python train.py --model="contrastive image-text model" --dataset="photos with spoken descriptions (Open Images, Localized Narratives)" --train_examples=203450 --image_size=64 --crop_scale_min=1 --horizontal_flip=true --tokenizer="word" --vocab_size=4585 --loss="softmax" --embed_dim=256 --encoder_arch="convnext" --encoder_isotropic=true --encoder_norm="layernorm" --encoder_activation="reglu" --encoder_mlp_ratio=2.67 --encoder_inner_norm=false --encoder_drop_path=0.15 --encoder_patch_size=[4, 4] --encoder_conv_stem=false --encoder_layers=6 --encoder_width=160 --encoder_kernel_size=7 --text_encoder_causal=false --text_encoder_width=256 --text_encoder_layers=8 --text_encoder_norm="rmsnorm" --text_encoder_norm_position="pre" --text_encoder_activation="gelu" --text_encoder_mlp_ratio=2 --text_encoder_head_dim=16 --text_encoder_fused_qkv=true --text_encoder_bias="none" --text_encoder_qk_norm=false --text_encoder_parallel_block=false --text_encoder_inner_norm=false --text_encoder_positions="sincos" --init="torch_default" --residual_init="none" --optimizer="soap" --beta2=0.99 --lr=0.0017 --beta1=0.9 --shampoo_beta=0.99 --eps=1e-08 --precondition_frequency=20 --max_precond_dim=512 --one_sided=true --adamw_lr_other_params=0.0017 --grad_clip=3.0 --steps=18800 --batch_size=256 --epochs=23.7 --lr_schedule="wsd" --decay_fraction=0.4 --final_lr_fraction=0.05 --warmup_steps=3760 --weight_decay=0.04 --adamw_weight_decay_other_params=0.05
Rows from block 2 of the text encoder, named by matrix and row number. Rows with one number belong to one attention dimension. Each number is 50 + 15 x the weight over the matrix's rms, rounded and kept within 0 to 99. All counts start at 0.
# v: attention query, key and value (stacked) (text_encoder.blocks.2.attn.qkv.weight, 768x256, the v third), inputs 0-127
# proj: attention output (text_encoder.blocks.2.attn.proj.weight, 256x256, transposed), outputs 0-127
v.217:42 32 36 65 66 57 55 18 50 60 75 53 72 49 54 39 57 26 52 64 29 48 53 50 26 12 58 44 19 43 44 36 55 17 45 64 37 07 46 57 17 48 59 51 57 34 42 38 06 45 51 55 39 41 18 45 42 62 16 54 17 34 37 50 70 73 58 73 33 50 70 28 43 63 14 62 47 52 48 45 59 42 72 41 47 66 38 29 29 64 24 66 56 61 37 35 44 64 25 51 41 45 42 46 54 51 50 52 21 72 47 55 63 32 53 43 58 51 40 60 84 19 31 49 38 45 37 55
proj.217:52 50 62 54 49 28 60 58 27 56 33 40 41 49 57 64 30 67 44 53 51 67 53 46 47 62 57 35 50 61 52 59 51 64 68 50 52 38 29 62 54 56 47 31 61 33 69 51 79 64 53 29 55 66 48 47 77 40 62 63 21 50 51 35 56 32 64 46 47 29 46 63 45 63 62 49 58 62 65 49 58 35 42 31 50 40 58 66 48 58 83 47 60 52 38 52 57 44 77 66 35 47 67 59 92 75 72 45 49 34 83 07 70 54 47 54 42 77 22 18 42 48 54 58 46 32 51 49
v.218:58 37 95 37 73 76 37 63 58 56 53 34 39 38 40 36 54 53 59 41 51 63 42 24 54 58 57 75 61 45 36 36 40 72 48 79 56 42 41 67 42 74 54 26 37 49 64 32 46 60 43 52 40 45 63 52 53 42 45 47 46 71 32 52 47 44 38 42 37 70 68 64 60 73 48 75 35 47 44 55 44 39 56 75 61 63 73 77 40 53 16 67 46 46 55 29 67 43 60 38 42 50 53 60 56 49 54 49 38 81 14 68 51 75 61 35 30 65 73 61 62 52 52 63 42 50 37 51
proj.218:53 59 52 60 39 70 66 61 34 33 49 51 35 71 52 54 60 47 51 47 48 45 45 80 41 56 48 60 64 45 66 37 55 64 78 42 61 87 83 32 77 37 60 53 31 71 59 46 54 39 22 63 58 56 48 53 45 79 48 50 61 78 48 74 55 68 52 50 58 39 49 46 63 27 42 35 35 48 47 48 53 76 40 58 50 34 46 28 50 39 64 57 66 54 71 57 37 45 55 34 59 73 64 43 21 28 39 36 51 41 56 34 36 71 49 52 76 41 36 35 66 54 63 60 34 50 59 68
v.219:76 49 54 82 58 60 53 46 46 59 26 42 49 53 61 41 55 55 45 32 84 11 44 35 38 30 68 55 68 55 43 50 65 81 56 42 68 60 53 61 48 20 61 72 33 38 56 58 37 46 85 64 53 47 52 56 55 51 61 90 22 24 09 48 58 47 67 04 31 62 22 62 61 20 37 56 27 38 36 46 57 32 61 38 18 67 43 62 42 50 66 53 67 37 54 21 33 33 71 68 57 44 28 47 29 45 71 26 39 34 69 44 46 78 69 33 60 63 54 52 42 55 40 21 76 56 41 49
proj.219:36 26 49 40 71 45 55 40 63 66 75 43 39 75 64 39 58 49 56 54 41 63 70 53 57 71 37 44 43 50 71 48 33 25 41 45 59 55 42 56 60 37 45 28 65 31 51 47 46 57 24 68 43 59 53 52 64 29 47 35 51 68 53 50 37 70 40 26 53 36 49 66 54 69 49 07 52 66 58 47 50 36 48 43 52 51 66 65 47 53 28 47 22 45 37 68 44 45 33 44 34 53 33 45 30 45 56 59 27 50 61 36 41 53 69 47 22 52 50 47 34 41 36 65 28 61 45 65
v.220:65 64 34 44 34 59 56 71 51 49 52 75 78 77 66 20 55 42 70 45 68 63 41 50 39 09 50 50 54 47 55 00 52 58 66 41 46 31 68 26 29 67 73 78 54 78 46 50 48 61 60 57 62 51 44 44 59 57 28 48 66 52 35 24 31 40 34 57 70 61 53 43 67 45 69 52 50 37 46 54 44 50 62 19 47 31 60 67 39 36 38 59 58 56 44 36 71 47 51 21 58 35 49 53 52 56 67 21 62 51 80 43 65 40 37 67 10 52 44 77 46 38 60 80 12 64 83 26
proj.220:36 82 32 46 61 41 85 47 18 65 33 44 48 37 52 54 40 65 63 67 30 48 23 50 51 61 48 51 77 67 54 71 60 65 71 67 48 41 50 64 39 37 62 43 47 30 62 40 55 56 10 43 71 68 46 59 32 47 82 79 61 42 84 57 71 39 70 51 45 48 51 58 74 58 50 55 69 62 73 60 57 56 34 57 49 40 64 39 60 26 78 67 64 72 49 37 58 29 55 42 43 41 45 62 65 20 67 50 54 38 31 07 41 43 59 18 32 46 69 31 45 75 12 65 74 20 46 57
v.221:29 65 64 54 48 63 69 55 37 63 72 53 47 67 33 36 46 32 71 47 33 61 85 52 67 52 51 63 33 65 59 36 36 65 18 33 46 48 45 27 51 51 44 41 51 80 58 54 45 39 67 35 75 49 34 34 54 55 45 48 33 49 39 67 29 42 55 38 35 69 30 27 34 49 66 87 41 36 57 66 64 73 42 67 26 46 69 50 94 56 42 37 53 68 62 63 44 68 63 63 19 64 70 94 68 54 36 56 37 42 63 43 66 47 23 44 47 31 02 44 41 69 67 52 63 40 58 51
proj.221:78 29 39 73 62 45 28 72 19 59 31 67 44 40 60 51 43 60 48 66 48 60 19 29 69 53 44 75 47 57 47 31 74 36 38 42 65 51 84 37 48 25 29 61 36 59 39 32 67 35 64 51 25 75 43 67 35 44 44 28 76 40 41 39 41 28 46 59 42 18 60 57 78 35 12 34 33 50 39 76 47 41 64 31 50 56 37 29 61 57 44 66 25 55 48 49 47 28 34 28 52 39 36 39 27 58 46 29 99 43 40 53 60 69 25 66 58 30 63 64 61 47 48 42 38 60 47 47
v.222:47 43 57 63 60 38 41 43 57 53 23 44 27 38 71 66 58 59 44 53 51 44 43 67 69 56 49 54 43 77 69 47 50 59 58 87 60 47 60 39 54 61 62 41 53 77 56 48 62 55 45 74 61 20 83 80 72 61 65 57 60 85 58 74 61 27 45 65 42 50 74 36 43 76 36 25 61 74 67 38 51 45 51 53 41 58 33 54 52 54 29 49 60 75 72 63 39 29 44 71 35 53 74 49 33 47 69 44 23 65 50 53 86 55 36 40 33 30 55 52 68 61 39 56 58 64 46 74
proj.222:79 54 12 76 52 60 52 67 46 38 41 38 78 45 39 62 57 80 47 57 45 56 63 43 31 47 29 34 34 31 41 82 71 72 39 18 35 49 29 53 72 64 72 30 79 58 50 44 61 55 32 39 64 51 27 26 37 42 25 40 38 01 52 56 27 68 60 39 38 51 34 63 51 42 74 38 47 53 68 66 52 46 71 40 40 31 45 67 55 63 30 34 16 41 16 58 52 52 73 62 48 66 62 65 62 56 49 33 31 33 36 56 25 59 57 64 45 54 23 37 15 40 36 51 21 54 55 42
v.223:24 40 33 48 33 57 62 72 41 55 47 57 31 54 31 51 61 42 51 54 78 56 44 51 48 27 44 31 43 48 55 51 62 53 55 78 85 58 58 26 31 46 39 18 29 59 42 73 69 46 41 49 54 58 73 67 27 56 52 19 58 48 34 55 65 55 52 65 32 35 41 46 69 33 74 22 32 48 58 58 42 62 48 31 66 39 65 52 56 36 47 52 73 58 45 39 56 58 02 34 62 14 73 40 17 33 73 79 63 22 50 61 52 45 46 74 43 32 69 64 47 27 43 59 57 51 29 41
proj.223:58 71 39 52 73 50 44 48 78 12 20 43 50 33 40 58 46 54 50 51 37 43 40 48 37 66 51 30 46 52 62 60 44 53 46 70 41 49 85 76 43 71 66 44 53 25 31 35 53 68 66 31 43 25 33 50 28 45 53 55 76 28 32 41 51 53 53 31 51 65 62 39 34 46 63 59 48 35 55 50 45 76 16 58 39 72 55 35 45 70 62 50 58 49 36 45 21 44 49 38 65 68 58 57 69 56 39 53 38 54 58 40 64 45 43 23 48 57 45 47 34 51 49 59 80 50 88 42
v.224:47 70 57 50 63 36 68 59 33 70 73 69 43 25 58 50 29 54 40 51 31 42 38 43 42 73 43 55 39 58 58 61 52 57 73 36 49 45 56 84 53 50 27 56 23 55 57 19 54 40 60 17 15 53 30 43 17 22 48 60 22 33 79 71 47 43 47 64 39 40 45 60 54 46 39 42 37 42 55 48 59 48 86 56 61 50 39 55 37 54 50 52 45 57 58 53 55 41 41 26 14 41 57 59 55 70 38 26 48 49 42 68 55 56 33 25 65 34 15 22 36 53 63 62 43 44 44 64
proj.224:44 41 52 60 50 37 85 41 33 73 50 52 41 33 65 46 53 54 54 76 82 32 27 60 61 34 74 62 45 78 35 42 36 67 30 67 86 35 11 44 34 63 70 64 46 50 50 63 36 40 40 42 77 52 58 43 53 53 37 50 29 54 70 52 37 64 53 84 21 66 38 45 48 57 30 51 42 69 31 52 46 55 48 70 22 52 64 44 63 59 62 39 30 27 67 51 28 53 45 38 67 84 39 59 54 65 39 42 65 50 62 37 29 46 72 63 55 32 56 80 46 59 34 31 54 41 42 60
v.225:66 70 36 57 44 60 74 58 42 24 51 60 58 77 44 80 43 30 80 69 43 41 41 50 90 87 61 49 28 48 39 23 46 51 43 46 30 56 51 41 50 57 58 46 27 76 47 20 95 46 58 59 39 25 56 50 64 36 78 78 50 35 77 64 42 52 40 47 57 30 45 69 55 67 74 47 51 76 65 45 35 71 43 33 65 70 43 52 74 33 66 40 63 31 35 58 40 45 55 15 49 24 44 28 65 41 84 80 79 48 46 53 43 50 34 33 67 38 48 45 19 16 31 39 20 41 46 40
proj.225:54 37 66 65 46 34 48 62 54 53 45 58 45 27 55 41 47 21 74 47 58 31 36 36 51 55 75 57 48 33 73 54 81 46 50 32 38 54 58 77 44 56 48 28 71 52 65 47 75 87 49 45 54 49 45 48 69 61 34 41 56 58 71 18 49 28 74 61 40 46 74 48 57 43 34 62 66 64 55 67 52 58 58 60 51 47 52 53 37 52 43 41 61 53 67 31 68 58 38 62 47 59 44 60 36 60 49 47 52 42 43 65 49 39 69 51 38 66 24 78 65 36 52 73 53 29 40 45
v.226:38 55 41 84 52 42 50 22 43 63 27 34 51 37 50 53 38 69 55 82 52 56 63 49 77 59 71 52 42 50 45 21 52 58 66 34 65 58 48 57 42 55 31 60 56 59 60 61 51 60 69 10 65 17 30 37 60 48 52 51 52 40 39 41 62 68 54 44 32 69 30 49 42 33 48 69 62 56 31 36 53 39 65 51 63 37 66 52 25 33 54 37 39 40 26 55 53 47 51 60 55 39 39 63 66 52 55 28 67 43 22 66 41 35 39 57 69 32 47 41 63 49 35 58 55 37 46 59
proj.226:76 58 58 54 36 56 58 54 62 48 54 72 56 40 64 37 45 63 43 30 49 64 60 60 31 47 59 70 42 26 33 76 23 66 33 48 39 59 73 38 48 51 38 66 45 49 47 27 46 05 29 39 58 68 68 30 13 51 47 41 72 52 54 77 54 44 44 54 69 37 33 47 64 65 34 37 67 49 55 45 67 72 60 44 72 52 58 52 61 51 53 72 40 38 65 61 40 48 20 30 36 36 59 43 42 25 47 33 52 51 79 45 50 32 55 47 30 55 56 47 25 54 54 46 72 63 44 34
v.227:46 64 55 30 82 57 51 84 51 36 47 52 34 49 34 56 42 30 69 50 44 72 38 35 35 58 33 76 61 25 55 48 38 59 43 71 30 55 62 53 92 61 22 49 32 26 57 71 60 68 22 58 49 52 78 46 34 51 52 40 65 50 36 43 52 53 47 65 47 47 38 68 52 39 75 75 57 57 61 65 29 70 41 54 49 47 50 41 48 53 62 31 56 43 59 39 56 56 37 53 54 67 37 31 61 69 32 47 60 49 56 48 19 44 34 15 43 72 48 54 43 63 51 59 43 67 32 43
proj.227:26 51 70 47 49 50 72 32 39 47 47 70 45 43 54 52 50 58 43 55 61 28 39 72 59 35 48 49 71 67 88 45 77 31 34 29 69 23 63 65 40 53 67 35 64 62 46 54 47 61 49 71 23 68 44 80 91 60 67 52 31 55 66 58 54 50 57 46 42 50 63 49 52 44 45 45 54 33 62 48 42 51 27 39 59 38 67 34 65 59 17 42 49 41 22 40 60 71 62 73 46 40 46 31 84 87 53 52 60 70 48 50 69 47 32 53 46 44 54 48 61 36 43 64 34 49 64 35
v.228:59 45 25 51 50 66 69 50 55 37 35 27 85 61 51 91 35 51 55 82 58 64 57 46 43 46 40 57 24 69 45 32 46 35 18 48 25 53 60 44 62 47 67 28 27 63 50 45 65 58 48 52 35 52 64 57 62 58 71 56 54 43 31 66 65 52 58 29 72 39 45 52 53 35 33 46 53 37 51 60 65 47 47 38 65 55 50 54 66 53 60 45 54 29 87 33 47 70 63 62 48 36 11 32 27 15 38 71 43 47 52 49 53 39 36 70 52 48 61 62 45 54 65 70 67 47 40 44
proj.228:47 57 58 62 43 61 69 44 35 26 50 55 37 55 56 48 33 87 78 34 75 32 54 56 28 48 49 67 42 62 38 37 70 59 53 46 62 35 72 39 80 44 63 46 59 34 72 59 50 47 53 72 46 60 49 78 55 48 46 58 33 60 46 71 51 65 28 50 35 54 54 58 43 26 31 37 55 43 59 57 48 38 28 18 12 70 44 41 44 47 48 32 51 59 09 62 70 60 48 36 55 66 52 45 59 69 41 53 36 63 38 51 44 80 29 59 47 53 53 98 57 47 41 41 23 37 71 60
v.229:74 50 77 49 52 70 61 53 58 49 49 49 51 37 54 53 47 62 51 62 64 67 43 63 46 43 44 69 68 28 35 61 45 64 32 46 52 51 61 54 60 36 26 50 36 56 51 30 39 52 39 34 46 47 50 50 70 43 51 26 66 70 70 47 67 36 37 37 37 66 33 40 58 54 48 60 45 53 39 51 24 74 19 52 48 54 33 50 52 53 68 62 34 59 54 52 63 51 62 21 72 55 36 79 18 54 28 38 52 47 43 52 77 54 40 66 42 45 49 44 52 62 49 52 52 49 43 34
proj.229:30 08 52 37 54 35 47 86 39 45 52 50 40 62 33 58 65 53 54 46 61 32 48 53 51 61 76 31 49 45 66 40 75 44 49 56 43 69 57 42 32 72 46 49 64 80 61 47 54 87 36 42 42 67 55 50 48 66 58 54 45 59 62 10 17 27 57 52 20 12 65 44 43 50 51 50 66 40 57 61 44 44 56 68 99 44 68 47 39 41 39 28 65 47 53 44 59 35 69 51 68 42 51 53 38 48 59 32 67 51 39 56 22 26 65 78 48 71 35 54 52 35 44 59 60 46 46 82
v.230:32 64 28 31 21 47 72 71 53 70 48 81 52 66 66 44 52 48 51 48 53 49 20 48 25 41 42 34 63 77 60 26 28 38 57 59 44 56 37 61 53 51 48 47 55 59 38 33 70 53 87 30 60 65 43 50 50 36 56 62 58 55 49 63 31 47 61 67 59 31 49 25 59 43 64 77 41 57 87 70 16 52 30 54 45 53 46 53 89 50 79 14 61 26 62 59 52 40 14 63 55 51 63 59 19 50 65 61 60 29 48 35 64 80 58 56 56 45 58 60 67 80 52 72 34 65 51 52
proj.230:49 45 31 49 45 45 51 32 69 55 37 28 55 69 28 52 50 54 80 57 39 47 52 55 46 66 26 54 46 45 80 86 68 32 28 56 49 49 26 67 62 59 68 20 58 38 55 71 58 99 47 87 46 50 47 43 75 35 73 57 53 62 52 38 46 55 24 68 43 52 39 41 57 65 51 34 24 29 52 45 49 57 53 33 39 47 59 56 25 56 45 48 57 27 30 36 62 63 63 38 47 60 45 55 63 49 41 35 55 38 42 33 58 48 65 60 51 71 47 57 55 43 51 41 48 40 58 44
v.231:52 57 33 18 73 58 34 67 46 24 40 45 52 45 53 71 53 41 80 48 75 45 49 52 20 55 49 53 40 44 47 66 47 45 57 68 33 72 52 67 69 58 39 41 55 42 33 41 35 45 45 67 22 36 42 50 55 39 60 48 63 32 65 43 47 32 50 67 62 40 60 45 35 64 51 46 53 50 32 33 34 38 54 40 39 64 70 42 43 72 62 62 79 72 56 57 20 42 30 99 50 47 34 72 59 77 60 67 39 68 49 76 41 55 74 68 82 46 62 45 56 40 36 45 40 51 50 56
proj.231:64 58 50 37 54 72 78 41 51 74 61 53 43 69 36 04 47 26 66 71 50 63 47 33 58 28 68 20 41 57 57 29 43 68 57 41 52 26 61 45 59 21 51 44 58 60 48 42 50 41 38 26 44 50 39 70 50 58 56 17 48 40 61 33 61 52 58 47 46 37 74 43 33 47 26 55 73 37 83 40 96 75 35 84 34 62 45 70 47 09 51 57 45 55 57 43 47 72 62 38 53 41 35 48 52 16 59 31 38 53 46 35 24 53 46 72 36 44 70 60 41 53 72 52 20 48 54 51
v.232:69 52 68 52 61 74 69 29 50 37 50 52 13 00 38 66 70 54 30 56 65 40 23 50 55 53 44 59 56 45 37 63 47 51 51 51 83 47 50 58 39 61 86 61 53 65 38 37 58 50 69 57 50 42 45 41 58 39 35 50 53 43 54 55 42 55 76 51 17 53 46 49 46 78 50 11 44 56 49 43 69 53 48 22 66 52 57 50 25 25 53 55 45 48 46 42 43 69 37 55 63 55 79 48 76 34 54 55 52 81 26 48 46 58 55 47 51 53 47 55 52 27 41 18 61 52 70 57
proj.232:39 53 54 44 43 47 60 26 60 53 63 36 57 43 32 39 27 39 43 61 54 32 57 41 48 51 41 43 76 53 44 51 42 56 54 51 27 51 61 87 54 52 41 48 58 49 40 88 25 51 59 41 75 62 72 67 29 33 81 40 50 70 40 77 46 52 51 46 31 46 36 24 76 36 51 62 78 12 46 35 32 59 58 41 25 14 44 51 44 72 60 58 50 64 62 42 57 36 49 63 65 68 60 33 50 66 68 51 65 39 60 39 54 62 57 58 46 50 60 22 46 26 51 55 71 53 25 30
v.233:64 33 63 59 66 43 48 47 50 26 32 59 47 19 61 62 51 61 61 39 63 35 44 49 43 56 55 53 19 58 42 42 54 50 29 45 58 39 40 57 61 44 70 46 30 60 56 54 62 52 63 45 18 47 53 77 48 25 51 46 60 48 70 39 48 22 59 48 50 41 31 44 22 70 62 40 46 37 41 31 50 39 30 48 41 38 53 21 54 17 35 06 51 44 51 64 43 48 51 39 37 77 53 24 50 51 48 37 59 40 64 38 31 58 46 43 47 53 57 48 34 62 49 40 59 98 37 43
proj.233:46 87 49 60 39 71 62 51 57 42 62 36 66 47 29 54 56 50 33 69 32 61 40 49 78 37 45 52 40 66 48 54 54 57 73 42 65 21 55 68 49 33 41 49 47 41 55 66 49 35 16 70 85 31 55 58 07 50 61 64 42 38 58 40 54 43 37 70 31 46 58 57 72 34 57 58 58 30 37 52 67 26 11 41 22 44 43 72 53 65 61 61 36 41 48 34 52 35 71 66 70 72 63 75 66 42 64 60 30 35 57 55 51 57 58 68 40 53 19 66 51 32 43 33 52 47 70 43
v.234:60 62 37 63 30 79 40 64 63 28 59 73 68 84 63 40 48 78 73 39 48 52 75 57 46 50 54 58 57 69 53 55 36 49 32 41 67 43 56 55 54 35 71 83 44 64 36 63 54 51 54 42 35 47 67 60 83 28 55 33 55 62 65 27 63 53 49 32 40 42 58 55 53 55 67 43 41 54 21 38 47 67 70 84 29 21 74 51 34 63 60 63 40 47 62 57 70 54 62 51 32 54 70 40 42 43 71 67 67 43 77 43 44 47 69 42 32 87 66 68 52 32 63 16 36 48 37 27
proj.234:49 55 30 24 41 47 47 65 54 69 77 30 46 50 35 33 52 16 49 52 41 62 62 29 68 43 41 31 65 30 43 60 67 36 79 67 32 54 35 76 40 32 46 29 78 25 58 68 71 79 43 65 62 30 60 51 51 50 53 53 53 27 61 32 62 23 48 82 24 41 55 53 57 51 60 72 49 49 61 58 51 27 34 41 40 45 58 77 41 27 48 40 58 81 69 32 39 53 57 57 33 65 53 67 56 76 79 26 39 35 49 50 54 47 64 40 51 26 54 36 48 52 54 62 43 39 40 52
v.235:40 75 55 67 44 53 50 36 57 26 51 35 49 40 56 34 46 52 05 72 66 41 57 34 34 45 62 21 36 35 38 52 49 42 51 40 55 44 45 36 40 45 62 57 62 71 68 12 44 47 42 40 40 43 60 62 34 53 65 22 60 60 55 60 45 58 32 60 51 68 54 46 67 45 47 34 23 42 69 45 61 43 22 71 71 45 45 64 67 76 52 48 64 39 48 35 44 53 37 55 28 51 52 40 53 44 20 49 56 16 25 40 58 47 60 72 34 37 39 45 55 47 56 57 55 48 53 49
proj.235:32 58 41 71 38 30 31 48 35 63 43 37 60 60 40 76 50 46 62 51 50 51 59 64 34 40 24 90 63 56 22 55 55 37 51 74 60 58 42 49 38 57 63 50 25 45 42 65 40 52 66 45 57 60 60 57 55 31 52 59 69 76 49 44 53 37 55 31 72 59 33 49 57 57 67 38 47 52 25 69 28 63 54 49 48 53 50 38 31 33 54 49 51 60 68 59 43 56 58 60 50 61 47 45 41 40 36 60 60 66 45 43 62 48 50 38 50 62 67 38 61 67 56 50 53 29 44 48
v.236:67 33 39 57 24 32 61 74 34 40 37 67 44 73 51 45 69 46 62 62 63 55 33 66 51 71 38 66 59 49 17 65 64 77 42 54 56 49 48 59 34 18 41 40 56 52 55 46 49 37 31 57 68 41 58 27 31 62 56 37 50 26 57 54 68 47 39 21 50 29 43 27 72 50 47 56 54 36 52 53 32 49 54 79 28 54 41 67 60 54 66 43 30 41 54 81 38 44 47 43 25 37 43 35 67 81 37 29 40 31 57 48 41 50 58 48 68 65 74 68 34 48 52 45 47 21 63 46
proj.236:68 44 51 70 48 49 53 71 42 51 67 64 43 56 54 45 99 21 58 72 41 73 41 28 59 36 73 30 42 44 66 30 49 41 62 50 45 78 80 14 37 55 28 62 48 62 46 46 57 32 56 43 47 30 47 23 64 62 10 60 66 48 41 34 77 23 23 46 52 37 46 69 33 84 68 36 50 58 71 55 69 40 43 74 71 69 56 46 65 34 46 52 57 43 47 44 57 46 49 75 46 46 74 52 47 18 69 28 40 66 47 54 64 42 61 35 67 66 36 42 61 70 70 50 38 63 51 61
v.237:40 44 52 41 35 42 65 43 39 38 62 50 34 63 43 48 60 82 76 34 35 45 29 51 37 39 68 48 55 43 30 51 72 53 48 43 46 59 36 74 87 46 42 53 56 39 75 63 55 53 49 47 47 70 73 36 84 61 54 52 48 60 27 76 53 46 42 65 81 30 52 33 52 45 35 57 58 37 54 37 37 36 51 49 58 57 45 71 41 36 71 48 42 41 59 45 59 70 60 54 36 46 36 68 53 30 45 38 31 54 28 52 52 35 37 51 54 31 59 37 20 53 45 30 68 76 71 57
proj.237:74 08 67 32 52 54 32 43 33 35 43 30 44 55 89 38 38 45 53 25 78 51 70 73 41 26 24 67 67 20 58 52 33 47 40 38 56 34 72 31 48 40 70 46 37 63 79 31 43 33 80 64 44 49 51 74 53 48 33 68 60 71 53 65 52 64 44 22 42 58 63 59 83 39 51 62 42 48 35 69 39 80 52 62 83 33 55 42 33 44 25 49 61 85 44 63 43 49 68 42 56 97 66 11 40 46 37 40 58 66 70 63 60 29 68 61 47 46 51 57 51 37 52 70 49 39 38 34
v.238:54 58 33 34 36 47 64 50 45 59 57 47 54 46 47 39 37 66 48 49 27 40 59 31 28 54 36 61 62 54 79 56 68 60 71 26 41 65 59 58 37 34 52 51 70 50 03 20 47 56 61 18 56 63 58 67 67 44 47 67 62 38 57 54 54 18 37 32 61 55 67 47 44 27 44 34 26 47 51 20 48 56 68 58 49 59 50 55 78 34 44 29 52 27 44 37 49 63 53 53 53 27 60 46 47 87 82 60 42 67 43 46 62 46 71 59 53 70 61 67 47 40 65 48 36 49 59 42
proj.238:48 51 41 25 44 57 33 68 60 59 44 33 60 74 76 32 49 49 16 36 61 60 55 68 56 59 29 60 76 64 28 49 12 30 65 64 66 53 88 36 49 60 74 49 44 56 54 59 37 37 86 72 61 36 38 29 44 25 52 44 57 75 45 82 51 58 38 36 50 34 28 63 56 48 38 43 48 21 41 43 66 53 58 51 61 34 82 48 63 55 25 50 41 61 49 56 47 39 38 40 49 50 52 42 55 45 35 46 56 38 68 39 53 45 43 52 59 22 69 16 54 47 47 73 63 38 56 34
v.239:44 61 38 31 61 45 38 60 45 33 57 66 50 49 65 74 64 54 32 78 65 63 18 67 43 47 45 45 55 75 41 68 40 76 49 38 60 65 52 57 40 71 48 60 56 45 39 59 49 51 53 66 15 65 47 46 36 64 49 71 72 26 35 50 34 42 68 09 58 64 64 58 54 56 48 59 68 53 41 59 43 36 67 63 39 48 71 73 41 34 49 45 54 29 45 35 56 39 65 61 68 19 42 50 56 49 51 40 86 40 75 58 40 41 68 41 54 56 39 66 55 68 52 64 61 56 52 69
proj.239:53 67 72 44 36 67 42 21 39 48 59 51 40 57 62 41 63 56 37 47 52 19 46 23 58 84 62 34 50 38 46 37 44 41 75 38 28 21 73 48 58 33 45 68 58 27 79 68 39 08 72 62 74 62 37 52 69 27 50 46 63 23 46 63 34 56 53 47 49 52 40 29 45 43 63 24 63 59 73 15 39 56 27 00 37 38 38 56 70 76 54 34 53 86 46 52 55 52 41 28 30 57 26 50 65 83 59 61 54 63 58 38 61 68 54 65 71 57 68 50 49 49 26 55 25 65 51 49
v.240:59 37 63 69 52 28 52 64 44 34 60 66 32 34 42 67 72 83 66 27 72 69 41 56 41 62 45 42 86 24 42 53 53 46 70 45 61 86 50 58 72 41 35 23 68 40 47 51 45 47 53 65 66 37 53 24 47 39 66 46 39 45 26 70 52 48 23 57 64 54 38 63 52 48 80 72 69 64 40 56 35 87 63 21 51 65 50 37 78 59 55 32 64 37 38 63 41 48 22 75 81 38 60 55 62 49 85 52 27 48 51 74 56 44 47 70 69 35 48 53 57 45 41 33 48 41 75 57
proj.240:45 66 45 67 31 48 53 45 65 75 23 56 52 50 26 21 47 44 48 80 29 64 27 48 78 34 65 55 70 80 46 86 60 60 55 47 39 20 46 60 31 48 65 64 71 43 27 37 35 60 56 45 62 67 37 44 80 57 56 38 35 55 43 40 71 65 69 42 42 37 39 44 47 52 53 47 49 53 66 44 63 38 15 66 66 20 64 56 65 30 50 56 20 67 54 51 43 27 62 33 41 61 62 49 57 62 20 78 60 58 65 41 42 58 61 19 87 51 43 49 14 40 49 43 35 70 27 52
v.241:54 65 35 72 58 49 51 72 46 38 47 47 52 58 59 52 60 49 37 63 45 21 28 73 34 61 70 67 43 61 50 62 65 54 63 51 56 63 49 60 38 32 37 56 50 45 49 30 53 42 57 43 53 22 32 40 52 99 36 25 72 59 47 55 43 66 60 44 53 52 64 45 57 32 48 32 19 39 68 25 60 48 37 56 30 59 10 73 46 58 62 52 53 24 50 42 30 42 41 27 55 22 67 35 43 58 33 38 54 49 57 82 65 61 60 43 50 45 56 34 47 47 50 64 52 63 29 47
proj.241:44 43 61 32 61 47 40 30 46 58 57 38 60 63 77 76 48 38 47 20 60 47 27 45 48 53 40 32 38 32 60 40 29 50 57 40 56 80 62 41 67 40 42 54 44 41 48 68 58 46 28 56 49 51 62 62 38 39 63 52 55 27 45 38 54 53 46 60 38 49 67 40 39 54 54 71 67 66 61 49 08 63 99 50 33 68 46 42 36 46 50 53 51 59 31 33 63 50 52 47 70 60 37 49 56 02 54 45 56 40 55 51 66 28 20 24 54 48 24 65 48 41 46 54 61 33 38 85
v.242:60 47 54 52 50 64 59 38 48 45 50 51 52 50 35 43 52 52 40 36 53 55 49 38 66 61 64 37 67 43 41 50 68 52 39 73 50 34 49 29 37 65 51 39 48 45 60 51 56 53 60 69 81 71 62 58 54 54 32 50 67 61 60 66 54 35 21 53 57 41 34 31 57 42 32 55 74 44 45 35 38 42 48 67 55 38 59 52 44 52 41 42 40 46 65 41 78 49 33 57 37 55 61 39 58 25 48 54 14 16 29 43 49 54 39 66 68 57 52 66 53 59 52 06 22 71 63 45
proj.242:54 52 57 37 41 67 40 29 44 51 38 50 51 43 39 58 38 40 48 73 40 53 42 57 56 43 46 60 74 58 67 43 45 40 70 32 55 36 55 63 60 50 44 44 52 52 61 29 35 53 43 46 48 48 44 34 50 57 56 50 37 50 41 32 63 70 67 71 56 74 50 44 32 44 65 57 38 46 49 66 79 23 50 47 78 44 25 58 71 34 27 68 55 43 37 46 59 41 56 51 26 49 52 70 42 53 47 75 67 47 52 36 33 64 71 52 52 21 31 46 46 61 28 94 46 44 35 33